A small masked image model, trained from scratch: encoder width 192.
Rows from block 2 of the encoder, named by matrix and row number. Rows with one number belong to one neuron. Each number is 500 + 25 x the weight over its row's rms, rounded and kept within 0 to 999. All counts start at 0. Numbers have three digits each. After the name is the row's rms in percent of the matrix's.
# fc1: MLP up (encoder.blocks.2.mlp.fc1.weight, 384x192), inputs 0-191
# fc2: MLP down (encoder.blocks.2.mlp.fc2.weight, 192x384, transposed), outputs 0-191
fc1.66 141:466462527554481503503524475474529523510461462494496483516502503521509486496513499501498455517492463512481473480519518504523485502453489556484488533558508540510495498480520505459536520543477491510510495439509463494520525497452489484481483512458518447499496488488461529447510476490480497499518502516498491469481469483497487536483487478508463503432493519512476476477515496504492492533462457471504515493499476470499511525512512525524478491510485566480564503550477521474502504515481496526493498492498453487461465474524458478526487490517510490509489484487447502516465520508454512544
fc1.67 079:520542518467490484468519476478552485489505492500465559542502488491538475495465495463483536523509501482484495486506490477471505529475527465515511462559512541483503514506549484453488529506515497509488513500484522476498535492481527465505514450508469505493545511460462499523500493496492495449498487483506494517464511479516498499548500561456519485493480494513483486525472463522507449509514508471524501502470486483515490489476516466575482456505518479500475503475478473502447504507511528500501510519515496525546481496562501456489527462530511501483484527492490537543536472493475512522
fc1.68 073:500490517480502540457533484504488511446496517475511549510441529474493518500539493523551527522513528537453490530506492507507480465473478480519510500518479533539515453532462444509498461507463538512521521521487578520485488546506481492486485489573505510520500485478472522498519508464510503494507475537498487528538571481489529487482474518485487465480503482539506476515502530515511504507457475512476507498472520483500515520504507490517524499460526529539523481499489506525508520475463482517479503518486524473500482525493516498505456508477507508542484497481490455542515505505462533484
fc1.69 110:470523505481493552519466482473522536465515469502480453491514504491476491509471508544501523506506500532496488521509471504516553469516527519515488506470505497533533534476484495477552488507513503474514508476482526533463499501539520479501531491471501532440503441508507519484528492500457545494499437511535478494486517513506492520452488510472497534501425515494491523495492501469463448501504529503507560485503509480533528464513481495503515508522471532503531530536486527492517418509485560506503477448510495492481483501508528479493489497490474481515536486520488491487504518489481531471
fc1.70 081:443500484498511481452476519451506498546421514509524502471488510525474513501524508514481490467513494511482507467515487465480531525472537497511556497526532539525489492445514498494543477493481521513520504447486521538500529508479500518455494502519509495513491526487448506471509491493511489510473471459453533478524509498527507474508496538482515464501466516481495487462514507491528488516476515485440468509531454463501456470503479500468521517527448517497458519456478518492509495481488515487497515452469509493512485504520535465494509471496506511517466484540499538464473509491531539497
fc1.71 079:448478494501514491528466515459510514521507498518529491497468432496485521478520467489501507522519511472492469492458448499488534482505492506499512534489504509550526496508516492461493506440466503524504513423453512486514494502518481461468481496504538535502503458482487516475515512473489534479515470508469520497446539506529499475500467503490460492568492483484447474456540513462523506513517475517476510521516511510492498460517503512472511541499458495538489538500492473456501519497464520506474512468507444479466493492481500507506534492480521512496533470482495480478502490534546480511
fc1.72 064:483475506499479511513493520512539485476520494494480524490514563480471461538497495472533494447461482525475500508517476471494508461493500494461499478506478517469564539516551483507499511491493469522534474500514515521506493487526519488464516494472536515468489480485529499493565512514470478527538539519485530471495552492441502502503468539435516517487484454510545540466512482487520465532484519500476512504523490476473518482483545481501522492475516489514535514480457532513510484482541508476470476504546481507500494486497482458477520493505452502507472465506487527549494533503506497522
fc1.73 062:502480501509519520496520545487507485497536497507521471536543520498503525475481509462503468493493457462477476514506548461530520499486510468480536470503493489520474528494514519493481488461507568485533552463489493519476462504532513518544474483494548527460498483491524492455490483471528468487512470504522490494513468477472496537464520464470493511508504480499501499488461516480456516493502535553534532521524505482538507526472514474498502520480474486500481515503507486505481490479525519510504477529508502492503495424489485542476509452434493474538511496544447487463483511487535487528
fc1.74 101:457514529516517490484487529546487482530500474485468536496482539500544441480528535498534528473475505488495531509530462507551497581529514480502505497534499482472510504498503480490506470475536503483491548495512489482520479511542560440518521501480524526488512501491482485490477508472486494528478511495499479498509487521469474458487535507487497497485483484514506513566472472492530481517530511456466523501453524470472518488487499504502503526522485513485489516512558511502497476503487476467500476557512513551513510464505453496479515482519487493485499446530476499508505510462553496454
fc1.75 087:491503532493534530524465511503503492510581510460520478457501475504541520505496545493533505496533476511480508546536548518501516527480503507476542500506487506470456479498505477521490487515499511523495498420463483473518520490504502536516518479495519466514526467470494463526480544480495493530475486514541482486534477475523474510545514491489506501501474475509444481492478505499497483506486497490472508465482451471502511509471507533526515497528463468564509492534485468489471520471477549520467515525523495526464490521493482498440508507514523489517525468460493471489527521456514475488
fc1.76 071:481480539481489501504486514523479489557475472465536471476491491478510500495499482499494477515521503468480501539518497506511559455517508475498520485469522470485449519528502512476482494500502495500542495515466554507508465467509504510482467492476522516480492488512473504470506515457512557470504481496480499497530504542495483512509471497470522488542445511522500522456490515510484464502567496465491510509475510510473496484493569483491547485500474539470559534531478498456513492480518459549540525522518484500527470523475538493509489476519493484498471499456523529463528540485539517509
fc1.77 074:508461457485498508475505471552524498509488496533447536527479517507546492526495509499488511509500476507491508480515484500547466465496544486511526532507506511476448530509466462503499481471478487492475501508532478448482469490534502515502495529526473470459467470500453505493522463459501485532496530538468518527503442480539499485504481474508482477539543449494513482464480482492479533506520455460502474527492479503514483461480544500493465497453483533487475518480515515482515544492540488484482488494477512494546506465493454511540498499504471530490519551508470506494518516479484474498
fc1.78 085:536486484478452529493482502509524485508514480529513476514455462528521569521479492491497506510506525488496498497521472487492469521514496477515500515514514491446503487513530516518497512491493488503495497502496490506479524510488491539484473478474507505438452461519460508500501540493533501479506487452459491474483538511539466486510504519496574436519490476478507482503500503527525495511541459535496505491553501471526515521536485504526504480511537473482464557516445484500500460532559498496501499490512508475496510488481497479562496494543555533491522527550512521498521470507487474531
fc1.79 111:484490474531510507527508488504478501486524439521503482452517526496504520502506504502442515509491537502465462474501469527512569459468479508491498519516536492560484513464509470495527426500536511484514468451508527512521516511542522495486511501461496500445510461474493499501476508520560504474495470515553504485514516477508522497492465505447487552484492516456536479482482533495464516506489494492467533460506498476550523475490453485491521464499480526518523497522465541494498479498507491472475522539510500518504464487483502530498482496470522481508509541537471514484506494513488492509
fc1.80 069:492513534491515511494496514487515527447530504523531500472551455525514534469496477512485491473489463512505499480498530458483516490488512491487497509489474518530448504498528485521504522491521489497493500475463472491497539446472497551488482524489483487495523484501470523475488448506495500476509487530490440477545494473487501494519525533500522472504491486506471533544468530469521551507457556498473506514502494501489556509504482423530490521463480476486486503522495509502537494474493473462453527481517482454490442486487508530528541512494485508505516538486498475514514482510567471525
fc1.81 067:471514542501535508509517470504477505485489500513499495524507504501495479495515480535549513493526458504548492475526512483491512523536503474513519502528469495569516506529444501526514526478507498449524516543474456489480488439459494483505505514510503514523465550475465480462501506458507482495519496496500503485492540519477526540507514523500500483532498527472529479546511511537535499531533490516447514493472480522551518510502471528509459509505453502481531477523463493537502499491520539489569539492496541499510525514546504501481542505483493467517552541483505502530506492497483485521
fc1.82 112:489537468470493550514489511512488474544495463471552501514508507491480463455536541514501545468505499456473545500486484475481546547501513486478485451465461465517575481498482523471474524514512537464474494513518553477511520505528470497517531512478460491514490491477500511519491454463519513495500498513484482545516517500494518504537504541541489496495514522509508501520483491539520506482497501542505534483462485548517461531443505517458504478483505486545485493497499455503555495487498486513496510492528461475493475495488497477477507489515517515450492493459502492490503499538519492484
fc1.83 084:480462537511517545478506485514510442485490474510510479473492450507479527495511485530507492497532490510506537504521479514519459492525497502523535528516530491480552520504479511515462510531512500491512495496505472491542520522527510544480504472485503479500447535533518512517521500481478523511486492500461475512526485508442482498551515522480502472491493487541482478489521517488503539507472503460507467505522483529543486484482481448496498490487555511484510507489486466486458509525518511491472503516467506515449479517439505426488522528557456541513457512492514506535491490451447487500
fc1.84 101:475530490487491462511510507452494484515476458523485461529455499500491508499522528504512512509516505484447467502522507488526522506509509482551476450511506495493477517447517467473489512474487490486509465547540499471453442507488481499485481552470498508483496517508521502503528486517492535513472521495477467461505491446484538503524497513525488492503515449495568483487451474449520507518529487476529520518491571509483457487501509489474496489518493501513482538486497500475526489528541520479558459476510463473542511497517500493496514539526456501513518489467495472525486534475483504492
fc1.85 120:516479528524522497494476517480481467517490500485537554442537485495522533563515509511549516526534515504478488541518485486459519518478519480474498516486544517518450462516480512551458512526498504522496519457464501445507543495465508467497507523501494515512466485499496501466524510490536512510483465473473493495479472502469519517518504536519519478536522516478493436479485533517461474491517558498494512493506468551507487521526499512507485486513472464526481487516477483469515551539510528523500482571495516515507492536492517471520505503504507477540527518509486535503526475482526486503
fc1.86 061:499507468482494452527537510482526484517519486507510522462455480493494518473497485491543528495547535451494517501493505484517504467477509519481471515518505443507524473501531512522533503545494505492470475496495508481475502464514450483507529471518491518510503496492529509472514514497531492513535471531491553473484433508488485483485494491471527501536508456492489459481486455502499501488463454510545479559494552511533490478496499531519570541515521533509500435495514488501442523485483538468504519495501486463540491539483511484466520527461498497493516491497479508481493492484512497458
fc1.87 084:482506505527552489498475528519478504508463488511567464533501507475496500495503467499506517462498472532477496526492493514475475542532510472472513506469517482509526579510462472543466489509481493496516473470515470519493520478500510509505493510490502497496490521485501481430490511474497470512491479501458492505462491527494464492509536472474567508553480460548481480507454512527471519534495496536439511482513501571464459486493512517455543511521481516528503520516460508504517463516508528536497512521498506512477501502511508519526469477498508507511477513521524531451488488477507465508
fc1.88 079:503526528510536504545509489482511447470486544489496495514474518517484508527544478528516497475523487515501510502502530479435493454538477515517509519485485479528526472487429486495535521493511481478491497497477540511499454490487473496507513519502480519497456497522496520452495476487518499488436480516522487509544502510544477490490505532473481529481472492465509438501525465486478448482467494448494478518462497505500530520483488510559471469458511504509527506501533513499517476486549506498479502477446546510521487548500540458496504519483523511491467502542494509506507487517450499516
fc1.89 076:498444454496502513479496490498532483477541479475515485500478478506520493545523498504497482498493483478435513478552488513465543475505489475511506477477547468494508500461486517457499474501499494506506541493521503487493490458568487497481462481502508516538474506511519496511489543479537515501483496488502507514490507507498483497503492540477484469485477451498483481448489489504510432503517494523507508492497506491522464474474530506496516533471510513483496556508480511500530494553512523498549526489490490496519498469458479425543482510544529477515508467476432571482520530491501509507
fc1.90 064:502493488491508513487515522476507459478485443492475481544466501509499532505483551516521502498523500456505481540480500477473498513465521488492491516518522527498477497533495448519485518457514544541509489494520481496457517495493472476460508499497510506444496517520528483465506536480526479499521468539512503528561488468536509483506472521497500501501470534529505514537500511519495524517538521505517494526440483522497424511463516461528492541512490473519479504490504474498450465516556475479529512487514497477482498513562475495522503553541516525487514522477497505529475511484535549479
fc1.91 094:478459487521527486533467547487510493508490518507504520488480505490493497506503469486511486516500518516469478474517532471514434458523525503485551537496503461516509488501499511533470491530455512498508537476503477508470524526509495510530478514501460507475540505521451520505499510494491508486523515523515510556508478458480490549467483544492534502495547500539401454503521476492482506515494503491522490501496464481506511524519473516532501467506477498500515530514495528465487519515500492465529511525524477494488487448512537495524506478514493521489521446549441495556489511485498519557
fc1.92 137:458498488519480481546510544491519524466520500462494489449509510535490526495537507524477466485535477501480458476466505530492449511494516514498490486501507497535464485479491548497502496496533478501478508487481495505476490514573466514514501497470506492444504505473463456503510510522525511428540509505495493487476477499490481546470487530471517496483474493474499451508514499477503475505516548461495503473513475504556516496487469465555530513502514491495526460495489540478526495555481502492455497520457475482519518475496469504511503479488506489536536550502492561497489506483462518474
fc1.93 075:499495505506488535530487494487481466496538518504526507494517471513491480515524503525550513485484451454490522480506525502498491489516527568510536540502514503517548499500500536514486515493536475490542490467536499515528500533511498555532515508492492517448459485507490505504498499429507487468491505494459560526517500513460507520531539494496507518506481477509487459497530544504468504499556518480538477521472542525498462485514521497503493493452499499485471508502496526472515498514528490506437462520470511504538476561512533507508473500518457536538521500453496509524487480467517515533
fc1.94 118:519457490524432508515488506460497486462485501540476529481473495507545485545497494447478481489441486490490511488512475524511477488519497499553540489488462479477481530479509513509520503476511494545497451503472459489464509524483487500491517482523482483491459506471545487484503493472510503504494498481476520500525537509473462502533500542520506507500449474522479484480481523475478514511465490460515496512544449494491513428439470534541522480483463510538463510502501478514488503500488519485503493518479509485515490446520508472477475504471533500545490508464537467499495511512487518450
fc1.95 088:497477470453502488546525473504480463495479514491487514534476479513500506501540471474468459498533477514488545505474497518522501503491518528508509533465521491502489507513503549512521492494482462521533557441443547549504548528471509532525506522467515480450495503504519493487525502562476490515478460486486474476515457526488512550492482503489503503496477489554507495512510511514530470523520484499531515544486515504480506511500533503472498502521516488516458513506529514493501496559480465487483511496459538504453449529468531491471490506506505518512456504501521466480517504476460473539
fc1.96 148:492495535515519502518504518501517511494519497497538557519482487469513514510540520527503493464492512492498487534500491499492478489488512478498540501475537453496468484497506501507493481519517480513520512484471498521490485489490528500512499494500462450505460535529517520502478486457494481519516518453498485513534470477437524528513480551523469454553515478456518506507507538485522522500529542509511466512491449503488482460544507505479470483489430466553503497494508512524429508493458503477502524457495473511512517513508471460526526515504509464541475479550517511549531502481553494480
fc1.97 067:459464449460518527513448536461514488490556494492469501498544464478509526474483499526490480485469547483502486452469508473488501511501512553491468534543465509553516480511519518479472505455474482540498488507520480483510497539487459495462468512522518525449517475479494498505491494512473484485523507513474528538500558466490452535518511486472478490478502468514507510493436504471514486526527488524517499469484524514511508488503504480484481526495593494512515512527495458503485510514487561526483537534515502507517502513513523507489496494500501539509500482523534503491471491518502486510
fc1.98 104:483488454510490493521473529559455563466477531502507528496539521517480500510484493501465510528475486516499493495521533509511517466514466501496539446486495550487477499476493485505458498489497478502498476475521530520457503503543499511476439540515494513526524510480482522509546514430503528505472457510496549490484485518526501470517527474486528490482508485448551450493516500493494503508479507479483515469471472485530529484509469470491508513450475479489486512493503478504509521472520496485491491525500500485495521486540501469482468525493510562438519505507497554521516534533459513501
fc1.99 065:470499478543511518496519531470494470458534453510504510543535558513514503498491451501476499513461522479500464520488482531461467513520493509503526517463527498472506500531497460530488479520491506501490504511503518497521492501515468468489507516502520504468498457514458490512484501507501497512494473479457487489555502486481491507448516470491524457490452528508449485489499494529498476561491510525494515454422520504553503549521472480483472489519478520464526531482553462526535537483534493504501505530502490507450461533519502518491470529475509518518507506507509461472487491496511475528
fc1.100 098:501491523511480555532477491493463512514494509508503561495526551519487489422513539559498511481486506509501509500507492490511527488486500475555510486497503457486546513520511514487508528544482486500516498535485547500506475471477509494460494485529530524501519546527486510519496503498519484507451496541470524500573444463458509490504495511501492503492504499481527506498551477517449518535513524492555514519490507528512494465514523483453523475500531525483487474474558513485460507479472524483483499446483483501487494513505461515535527485511491509515547553487494511477502493529487493501
fc1.101 126:531489492509492488465460487543470528494477498561468530508538524495514507527478473420491492520529491487510495490515515528503563547478483501472495462529461459466508520475491476511490502536481503453524489479500499532490497515513501513513524542530486532533504491514518509467533482513509542533534491516488512465551512485503511503449520485481509463514502514485531486495481502496459469512515543516511478529523529476515504501524490498466484513509484546513491554498519484489502527482537470532517481507513488476483494553519475535547469506487509509513503527466430508497523533517495475459
fc2.66 126:490514506525494481461467473512509530460530485529533503434527502509495481511498490481530500543471491477510516472479475535501454478520507482545531494498502530524502470509500519516569477487571517511496511454489469487519488484490533460476510502467509511555507494480498420511497529512503507497488477495517490536488489486533470508519475494427468467500518500538466504516501478495506506492507470475509506475521494487485511452486487477502495515511511489504459516554560463501499506503492522463451511482493527514517534507467512492440491454466511480477519462520524489467497497486499501481
fc2.67 065:484458486554526494519495504504488540508495498493527447482507521509470483492501523548458435460513484498532516492547478502480467509499451521488540532481500456533491502497472499531525467507490547503524475517491474530507514458482481537447476476488522473517480473489531519447498495511518507527490487490503505481499468520481495491479500468510482544506485480484517526478501539497481537463503459517462480513505493537502520530474477489511531513502490492483515481479502531487527536548522489519525468497473486448498565505440442520489472501491508504519500500530513475490448502516484465493
fc2.68 063:526462501494489474504500498476494458530468490501513488524500485487516516476495519474501491477503505491544503473503511478455520537526519479453515493503484433503480501487531499473464522506516476512487511511519484489492496452480500522491498500489515488481474486534529517513544507537489486517515568439535512473497433511511501497501500468490452480511502482496491501511538489505508469536534533498556509475506480494500488488506499521526454481502460458480519538453425494472527477486539521484495479460475475541480496483514472490522476497510463469477504543478549543471523493541517461510
fc2.69 109:493471502520498492454553484544446470505480528500490511476485509518513490507529497489487481465473532505520516472466509495456538540489463470493477503486503521492485487512500497511513536485447481476470474480524533440515522475461493501494519487493475495456513486485543442506493507536517438499548520505499477473478483500453502508509513507547523450460548519503528504484506485480495504523493528485472510512530498574492497500475491508515499479484464482496456481540505460531498531489518516503482463509508520572504521478490479475519487489494535529515506508486505494516545498476534458480
fc2.70 079:521499493489494520513466479559518514447530469466466485534504486469495508489558501480489469512530529483500490549488513552478466494515456515501493521506508490498504511500462518478493501472497518456509508491510535521472508481500534507506488464490473520521511481476515535483507461508494509510523504516545495535521457500485460506479545468467454551532507452506483502520482502488487546464514526472542502506482511475482526547465448479493502520462526469463551508521528517497493525563513460497510509506519482486511496496478505504498524498522521490500496523485542451519510469480432484509
fc2.71 077:536529489531503478509483460528509516482492490534461504508540511476476473457496499500504527515484491508530574492514546495504474517516509533494463504515509509483500486466517509489455516501531500433501433480486459469459479504525485545503502459429505470509469525510502520492456500507477502493478503508510482482483498541473473534490506520448483503470520499526492511500466528509517499521483495473489492512469496475506439495484470479496501512503514489488523487552517496476520501504498457492537503533497496490564480503492496459521461492539493522540505563506504475467507522443471481503
fc2.72 057:522500476528499482535485450484479497568482508506525526524530465479509459498498521497455548523512487483486518487478532511494539552491478510508512485506548494519473498490462478518537487490510512452503490493475502499446472506456512518506465500507459457511526517503470496499488492479493546491501469516501464538510447545528514498487532513506467499520527540474506453493505513501520522501492513478501468482460508516486542491507462491491499472541439498475453488536532450513515508483502477518530522481480503524499520483465474532533487490467567504459512487539492511483520495476488473480
fc2.73 060:473557501500482511512516486495518549510479503473511551495528533498497452502501514487507554511507544544464502501517472529500485482514522507505511503491510501468497485508476516447498537548521507495482488519456535521510506530480483493492532482494468494508495513495477518535521512516525515490529512500478533497511535494475529479530492551519535512538525432529469495492507487493484481521526473483482479486541472494491474451496515543485483472509506521517470528504516488460530502466491480469558504505510523493538513531518510513520507550587509495459499519428501517524519522476485539504
fc2.74 096:506552453484511499556479507452510507497494489529520484523530461508480513514488477500450476509488522489560466491473526494505499524489484545480470499436498519475465467543501501539507513512485490480478458481510527516468515493484505504468537519520506524515499491487516493479477512493525499541492501532509543472558573471507501543485460517500497498510540496492522478509506530503466502483495458528540519492522489495472506519495492465484498488470478507504484483484450470522536495502495510501500519460507494461479543511447551515507474494499530515538495482481533545544491511517482551483
fc2.75 091:459551465507489434508477488492499493507455532522521488523518530515498430487487515536458492521449499535480526545485486487518523457507542476507438501480499537549491469484496521480510506516503509481473520514538502496481521528457486486478495492503509505471485533519490516501464493481515531494500491497486522516446516507484506501497467507505499488550512517462499511476532536523498499486488508506533483521488570541499497531504526417506523504502554504494467489495498494536486492494507454528521494498501516527450515489505547512529488495539483485519499505533503534526518458512484507529
fc2.76 060:485495478497477514512476520479516528408497532502445502571502517481500482479506539516522517481482458522486502463534477460479464519496538512475492532527517474528573510459471498483515500509501497493507496455506487476493506533511536505507516501480480484523492524476516506523504504520462524525495525509497503476433503502499501508461485484509461490493552468464502506503500469526503493489466514512572471485504483500502484509522422502507498546479457472523463484514501484508513532505453499473478511463526527487470485497499493487518531515509545485519520499512530516526493481505479482534
fc2.77 078:448528534521505477502519547466517552501496480490529521503505505513493538480474536504480535509510505499513450449481520495492523513472465496511480497514473456517527457485512520470520515520557534511526514526499499524491462476473488472520476488526494518545505512463511504533507514499502516479474481469486506476493504523490509489492524529504542549509502467518491509540515524487513497471510530467500522508497525489472514488513436514456492545488472492488529515516497493545489519544471536503526483525530522498457503489537556508472479498514483484525466457498585508463492491466524527484
fc2.78 079:480511512526512482499520505514490517476486502474498487477532526492511513502467497500494532505543483527517505505483561506500499440428506514511483513479454519474486510485538494468482503506490508473501484505527493523521521481499490486540583515524514529513532534499512448512513458494505462496456476523517468512478501469471503455507462505539489537512502513524491545534465507473488501535499518489510480492444487544505502510454524510467506553432490506548501460460554512477501488518465505509470496509517462524502535521501528506535494505514511473547500483471525499503474520488505526507
fc2.79 121:464509469479457497451528488518507470501477491525490486517481497552490454476549532469528455510484506501499537473456515499472492530505454513457524502513510479502522490494546511493539475487508465494479503488489451472500513494517492507492475514500468514520471528523489496498512483507477514523546532501541486531509512492482504522482472482486499522505543545539486503511500527479506499569482472485482496477516484485491492514464489464483463472506493506484469500521532442551501520450524518531490531543469504541487523483510524470452489466469563513443510520527513524527482513503483487495
fc2.80 070:480503447524528513452493488505492472536497509507502473499472541484481472484428487503516485518480515480501476568503496518494467525505532473527524477498505481494528480463490487476507468478528485459485467519515540486486483539527491445493520491478524534508494499509523494502518502549501468540527530480488516517453491530499494516498497465492499530480485514497485446428512458511516501523543457494548452497468492477518438479509522533520509486511520508542532472478521496506474547527511531530530485504541510521509512506497489516477519510502489476505483482453503526480533472509494462502
fc2.81 071:505504507456457480510494492479499483526525456488465501473532487484500458507508490517472498532507509514422511499489466534503482498479510490505516524516486492464482478521491518504510442558500485479525479511472519533529434557548536536496478521499465459490474488501479530569533509534485542485497494445500458498484509484559517527521492473487489507492471500541490500481462509494502492504515520514558474511515475515514503487521522492499531476515483518538479511486520515494496509485506554500432502497546479475496494517505480491519478547506486492531507481508506521500460517523531515491
fc2.82 115:468499506531495471488453499468514528449548536518515481520481493467450460469501525502500516508480476515517500530494524493505484487525505490523476458533547493529495523486517511521485473537521463531468512469552512508519513523509522462533515519527498503485514477523507505464466568501495534532476529491474478512460477483548493494454563476427520473492454473461459533503527489490478478535469484506503480480526521429467517476480498508508538492487464504521488480486501512490495491505479486483509488505484500517480499510472507503511475501521519458493471480496548516477481493494476508519
fc2.83 081:534508469465524482483501527507490468529489516446495503536503510514488490481519509511528464482485496503487495499471521500495501521488543476513486497530480498485468510495542506502590528517504488554516538510479499532479464534458514487517496490490517522471523522472471481485484492520547477491509523523528511499455486481536492479479469462510515488506522483463482564529456484529497478502504494552522520493475488480470509511510521509518520525517442489505500515446528513526474506519470461510477463490538460512509494493520500537495491479448499473462535503524489458501516527570543481500
fc2.84 092:518483525465485542530460453508541542516535487507461520469488498512531494492490513492473582491492505520506505514479458524495514503503475495516545510472469504483506518515504495538523481483448505494487550484505513540511509517518537539526487469498487468456533479501503499555477485488495496494512519497504460528533521497459505486509538474489530517489520489477476516458468509553544528484539522488460505534535477513530533511481514496471524507489472518515507503475538519466540518463487524496493561522479535511482499511496487491482500511523500518488457459504483505500477438503503526544
fc2.85 114:475485494513489476480476479570554547461539448489467481478503510531500437476538534502459523521469499492487479456471514510487497517461508510488540502487468484516506494497498481469479504489519495507485498489482541480489481501556521500467534479478510485536504478447484469495499492491498451471481498502483483518509468483509487500496492485491489502470520491465491551510537470494496516515518509521481482505543502519478558507449498460479480531493512526440503518491527507547474480468504503459462512433504488506486530560488470500498501457475491486477461516492528506509500498511524511501
fc2.86 056:464478510505527508515455510519491529489503511505504448525499503505525487507468504510469460466451498500444522528460482509495472556501490501535498490495530546458497499467480497510469564479480529517495516521536459483536519534505541504492473499505513520488507496500497451504487486530495495493518522471486449508543548494494485515543514502505500516464499499503487549547525525470499480482509514482476561481520497483466503497495482468469447502471526461468512562485467481471559506512487508515490488532476496556473513465499502506515518456509453513516505498514485481510529500530475504502
fc2.87 068:534511520488431526531518487506477506486538528480484534515494482493472523493523533485502451522509501529514515498484535465475527487448500559537507489538502517480499462498539497475538551449468466485496483489531483482513474502519483491455527476481479472507519463505475494529499485518492478479536513506489545495522516501547511538493486521532464491448513519481507542517530491499487463477511494451504500504510533446501532503508503482496514478467495482506505507532557520481441507498511477451506494505489507482538488445509518500482490501510528505532551490458494473525523514498466495522
fc2.88 063:501470510465496503429523481492478513505504450500496463471491505432477523464489506512474523518540519490491459534517438492525511510472502489469474500517475529510477511502491501504484496529434507507516491506514480464534507483516523501521498496467543499548496501477522472549493470497476475515526523509568493494477505528490507549481502458533522490489532500509493525482482510500531525499501503526473514514499475532504481513539497487467518521531474513469513509456472546504508460474478500534482547497536496513480482448489490494474474490488462507544556498479520503508489483517568495479
fc2.89 074:503537504472454495561460504471508496485494498467500529484527491495501524488504521444484503509518483520519490488470496523522473531500462487492501492520496512522450513500496549497522530547507514465547488499519485473546495498513481530481515521483517499484524521478502490477529478470497490464550481530480505480533471446490512496504507497535465512512520514525516539520447541486480540491476484431450487491521481494487533489474448482484475493501466458530518476510543487484523543500471496515455461482519527509486542518494514526554537503507477523507481505532533478469486461506476489498
fc2.90 058:486515538506524479514470471501542512508518507489485506454523503502511494514496462504499507489461481517547575508529513498470478508548488486518529508514486501510479498494495509497523509495507432471496501502486498495501515498502488532530532490498517508538472473482481530492567451492507521505453492496525507446474463518488516483519516481523509473470508504505463522461459496484532465513503483497492505471552491457511522479540468533551493479523502480514519482498497522510548528509448484515451471547484501472502516488449493496504487439470485450520496503542511434515514474485498480507
fc2.91 089:488515485527504469507514472542545489534514482488499464492494487514503490509521536520463505512526535480494499508542503514518511480510533522473466482480498527523446485527498476467504511507595510482433509475460517501510474477496523501451511527533517497521477471476492505523471488504504507510473480497490520504512468501518495471511524536495482527522524471496513536511489500468489493547521509488502505460497516545474500521457509437466499560496541481518523489508491488524494500511493493466477448469492487555561495499535484527493505464492474484487481508487515496443440528522520525495
fc2.92 153:461490500503494497466485481559536459514515499531534499520482481510516493501507532481541492506446513515477527501492488446456459500454499489520476443486519534498478491507470516518496436483490471472520509450506511453505508510489515494484464515561456459474517487469488537512463473486497467519482532492515478485491505534469515501538535486487458497539530478459488541495521472487501496537516489518484523456514537519499463516488533486514546491486477532512445467491494479507453517516552488458523518486522481490518522509499489515499516523523515511510484477484480507484532488509485526500
fc2.93 071:480513508476478468469506546484476527505443511486483532505513520439466485477526506487494508523495499551487508526508533515497523483523490443524510535516477477498496487503517492494517509513530533469500511500463496473453471493535531458498484469506464501528481503484489471511504510515508496526539509469489497454464485505514496471505504487533511498531514490534488529511497420493529507544455533505491488469455456481492484501475481476518533515517508451538496517542509502481437548537487457462535505476521523467476514460458487475509464495506508481489500532507500465503536525522507477485
fc2.94 131:504475504490491491501483534486484486515523498487510525508480450501508542490512500506504475501459479475508523523498495463469467527513496499467526496449517517473563541505486497495476485533487490438488534485503493492492506520501504482488488501542493517508500542472493496493517514538463469495494551502496473507427457526511459516448507480495525520484492455475506520487517487484487510548490498513545560505504552530473527535524543534485524550537512492450513452525462511491502490486506468516531478488540516474486517552461528483514463509475488495460476519512502496541526516502479512503
fc2.95 078:519521502503489546521453531507496502502503526532452480506497501454495471480512490552505530536487513530496489506493497500517516484474499529471523491515473504514514525469502434459511523508520480492457460542518508468484466500436526495494520462467483524498503546490503555452472503482466495486526570529503474505484541504486494536502517506450511473464556496489504496483470540515504535484454524499503467458454527473458491478542501508498560531523490506510510487508495507483482505495485483516499504466536473500545521494491492491520501509476517475481525480441503512496489486490502488520
fc2.96 140:567497463477491464507487510502472504490532516510446453473497536558500515511476480466474484530506502499475509505549520559517465468506471499516474507527445478485508449523485486481509520454555530539478461495546535524491508516508496492483510478528506546512514473473501485507499497540462508508486524532524510483517483519513496491491507486466539527479520478522495472485488492517476501491483478499527489502482535531497536504470484483506489579495565518429459482518499517499508517487511482501540507475497545473505502494454482501502502463485490498493461497474492475503490478498494509497
fc2.97 061:524522512540491451514504508504472502533466521474539524495476487471526461494508504446476523464527494527513571499527555530458477500505482475482543508498514477489484527452537520516493499540523524469471516500464478498472499466476502550467475451456505511482517535535530473472509487537474488533516469509490468496478483502481482454533485528544521501523508468482486476490518497495511494476463525459528498506506484517505498467481527513523472486519450490494491473478501531515496476502511472463492515560476533519523500491479501474504495515542495484529523534465475504458531513519503496513
fc2.98 115:470500492498529522465491506454509524506527531533523545498505480515490518423507504453502513523425463505503499468494507492497488496493496519532506504494527463531517477477539539480521485491502511513500493426486512465497501507556509471476529540486445510464506507513502522472463516480489483472515501525465495488497494530511524514474502489511517496474467476494492505503484473496460558477499543503492486547499494523510519489504528525459497491500521496458523483513548532499478474461505513461460517476489462518463499480453491552462521542506483474511548482510483466498498476537505505505
fc2.99 058:514506503480450473499496490474487493511461529498483539478505520463498462496499525505538501512498508528517538463522521475491540495513513484519473508558440533533502506484515557478479459488502418478505483495516508451473464491504520585511519527485505492524499542516513517528532476516511468504489521509539536491462494517506489501522474520535500513491559510509558504507487487472497512491491508509484517509539497488496500489508511488518496509494518509524469493489485476458499505470501539470503504483516502520543495512467436482503494516508475485458483492514481580556490508475506484518
fc2.100 111:514530495495523415477489532503500515473495491486508498520487452474497495507519495437531452553454538500520484461513495469513493548533493537473476480492511496474472484467500457493505476499535479539510484443483474513493521524498503521526502498512517432552462461547516516507501524481510511493508473487494509493451512528518487470496481496478497494495453514489468501497474513492517515477526507531491483487517489512469472500505537502527484510476487471489529491520514487488469496516534527488456516551479483474493518447460505500486473510466511471528459468491496443509493517547500497484
fc2.101 133:510507538463544531551531499517526516519504502455460537504497547517506509489514533481492503499504515492470485511497555521550509487472513496479495464505512481508513482524472552470508522493486541481467522509522498536526501476525493472508492536515569500505486486475495526542504535517471493478522521456498485511484537493507497457539506517533516516512484484457503522465465474468519520547494478503513474538466488545525487481468511501494484474486504498479474487529485510488494510514468497468468508488519486466533496478551509541489477527522490544448465477521536496476478515522503539563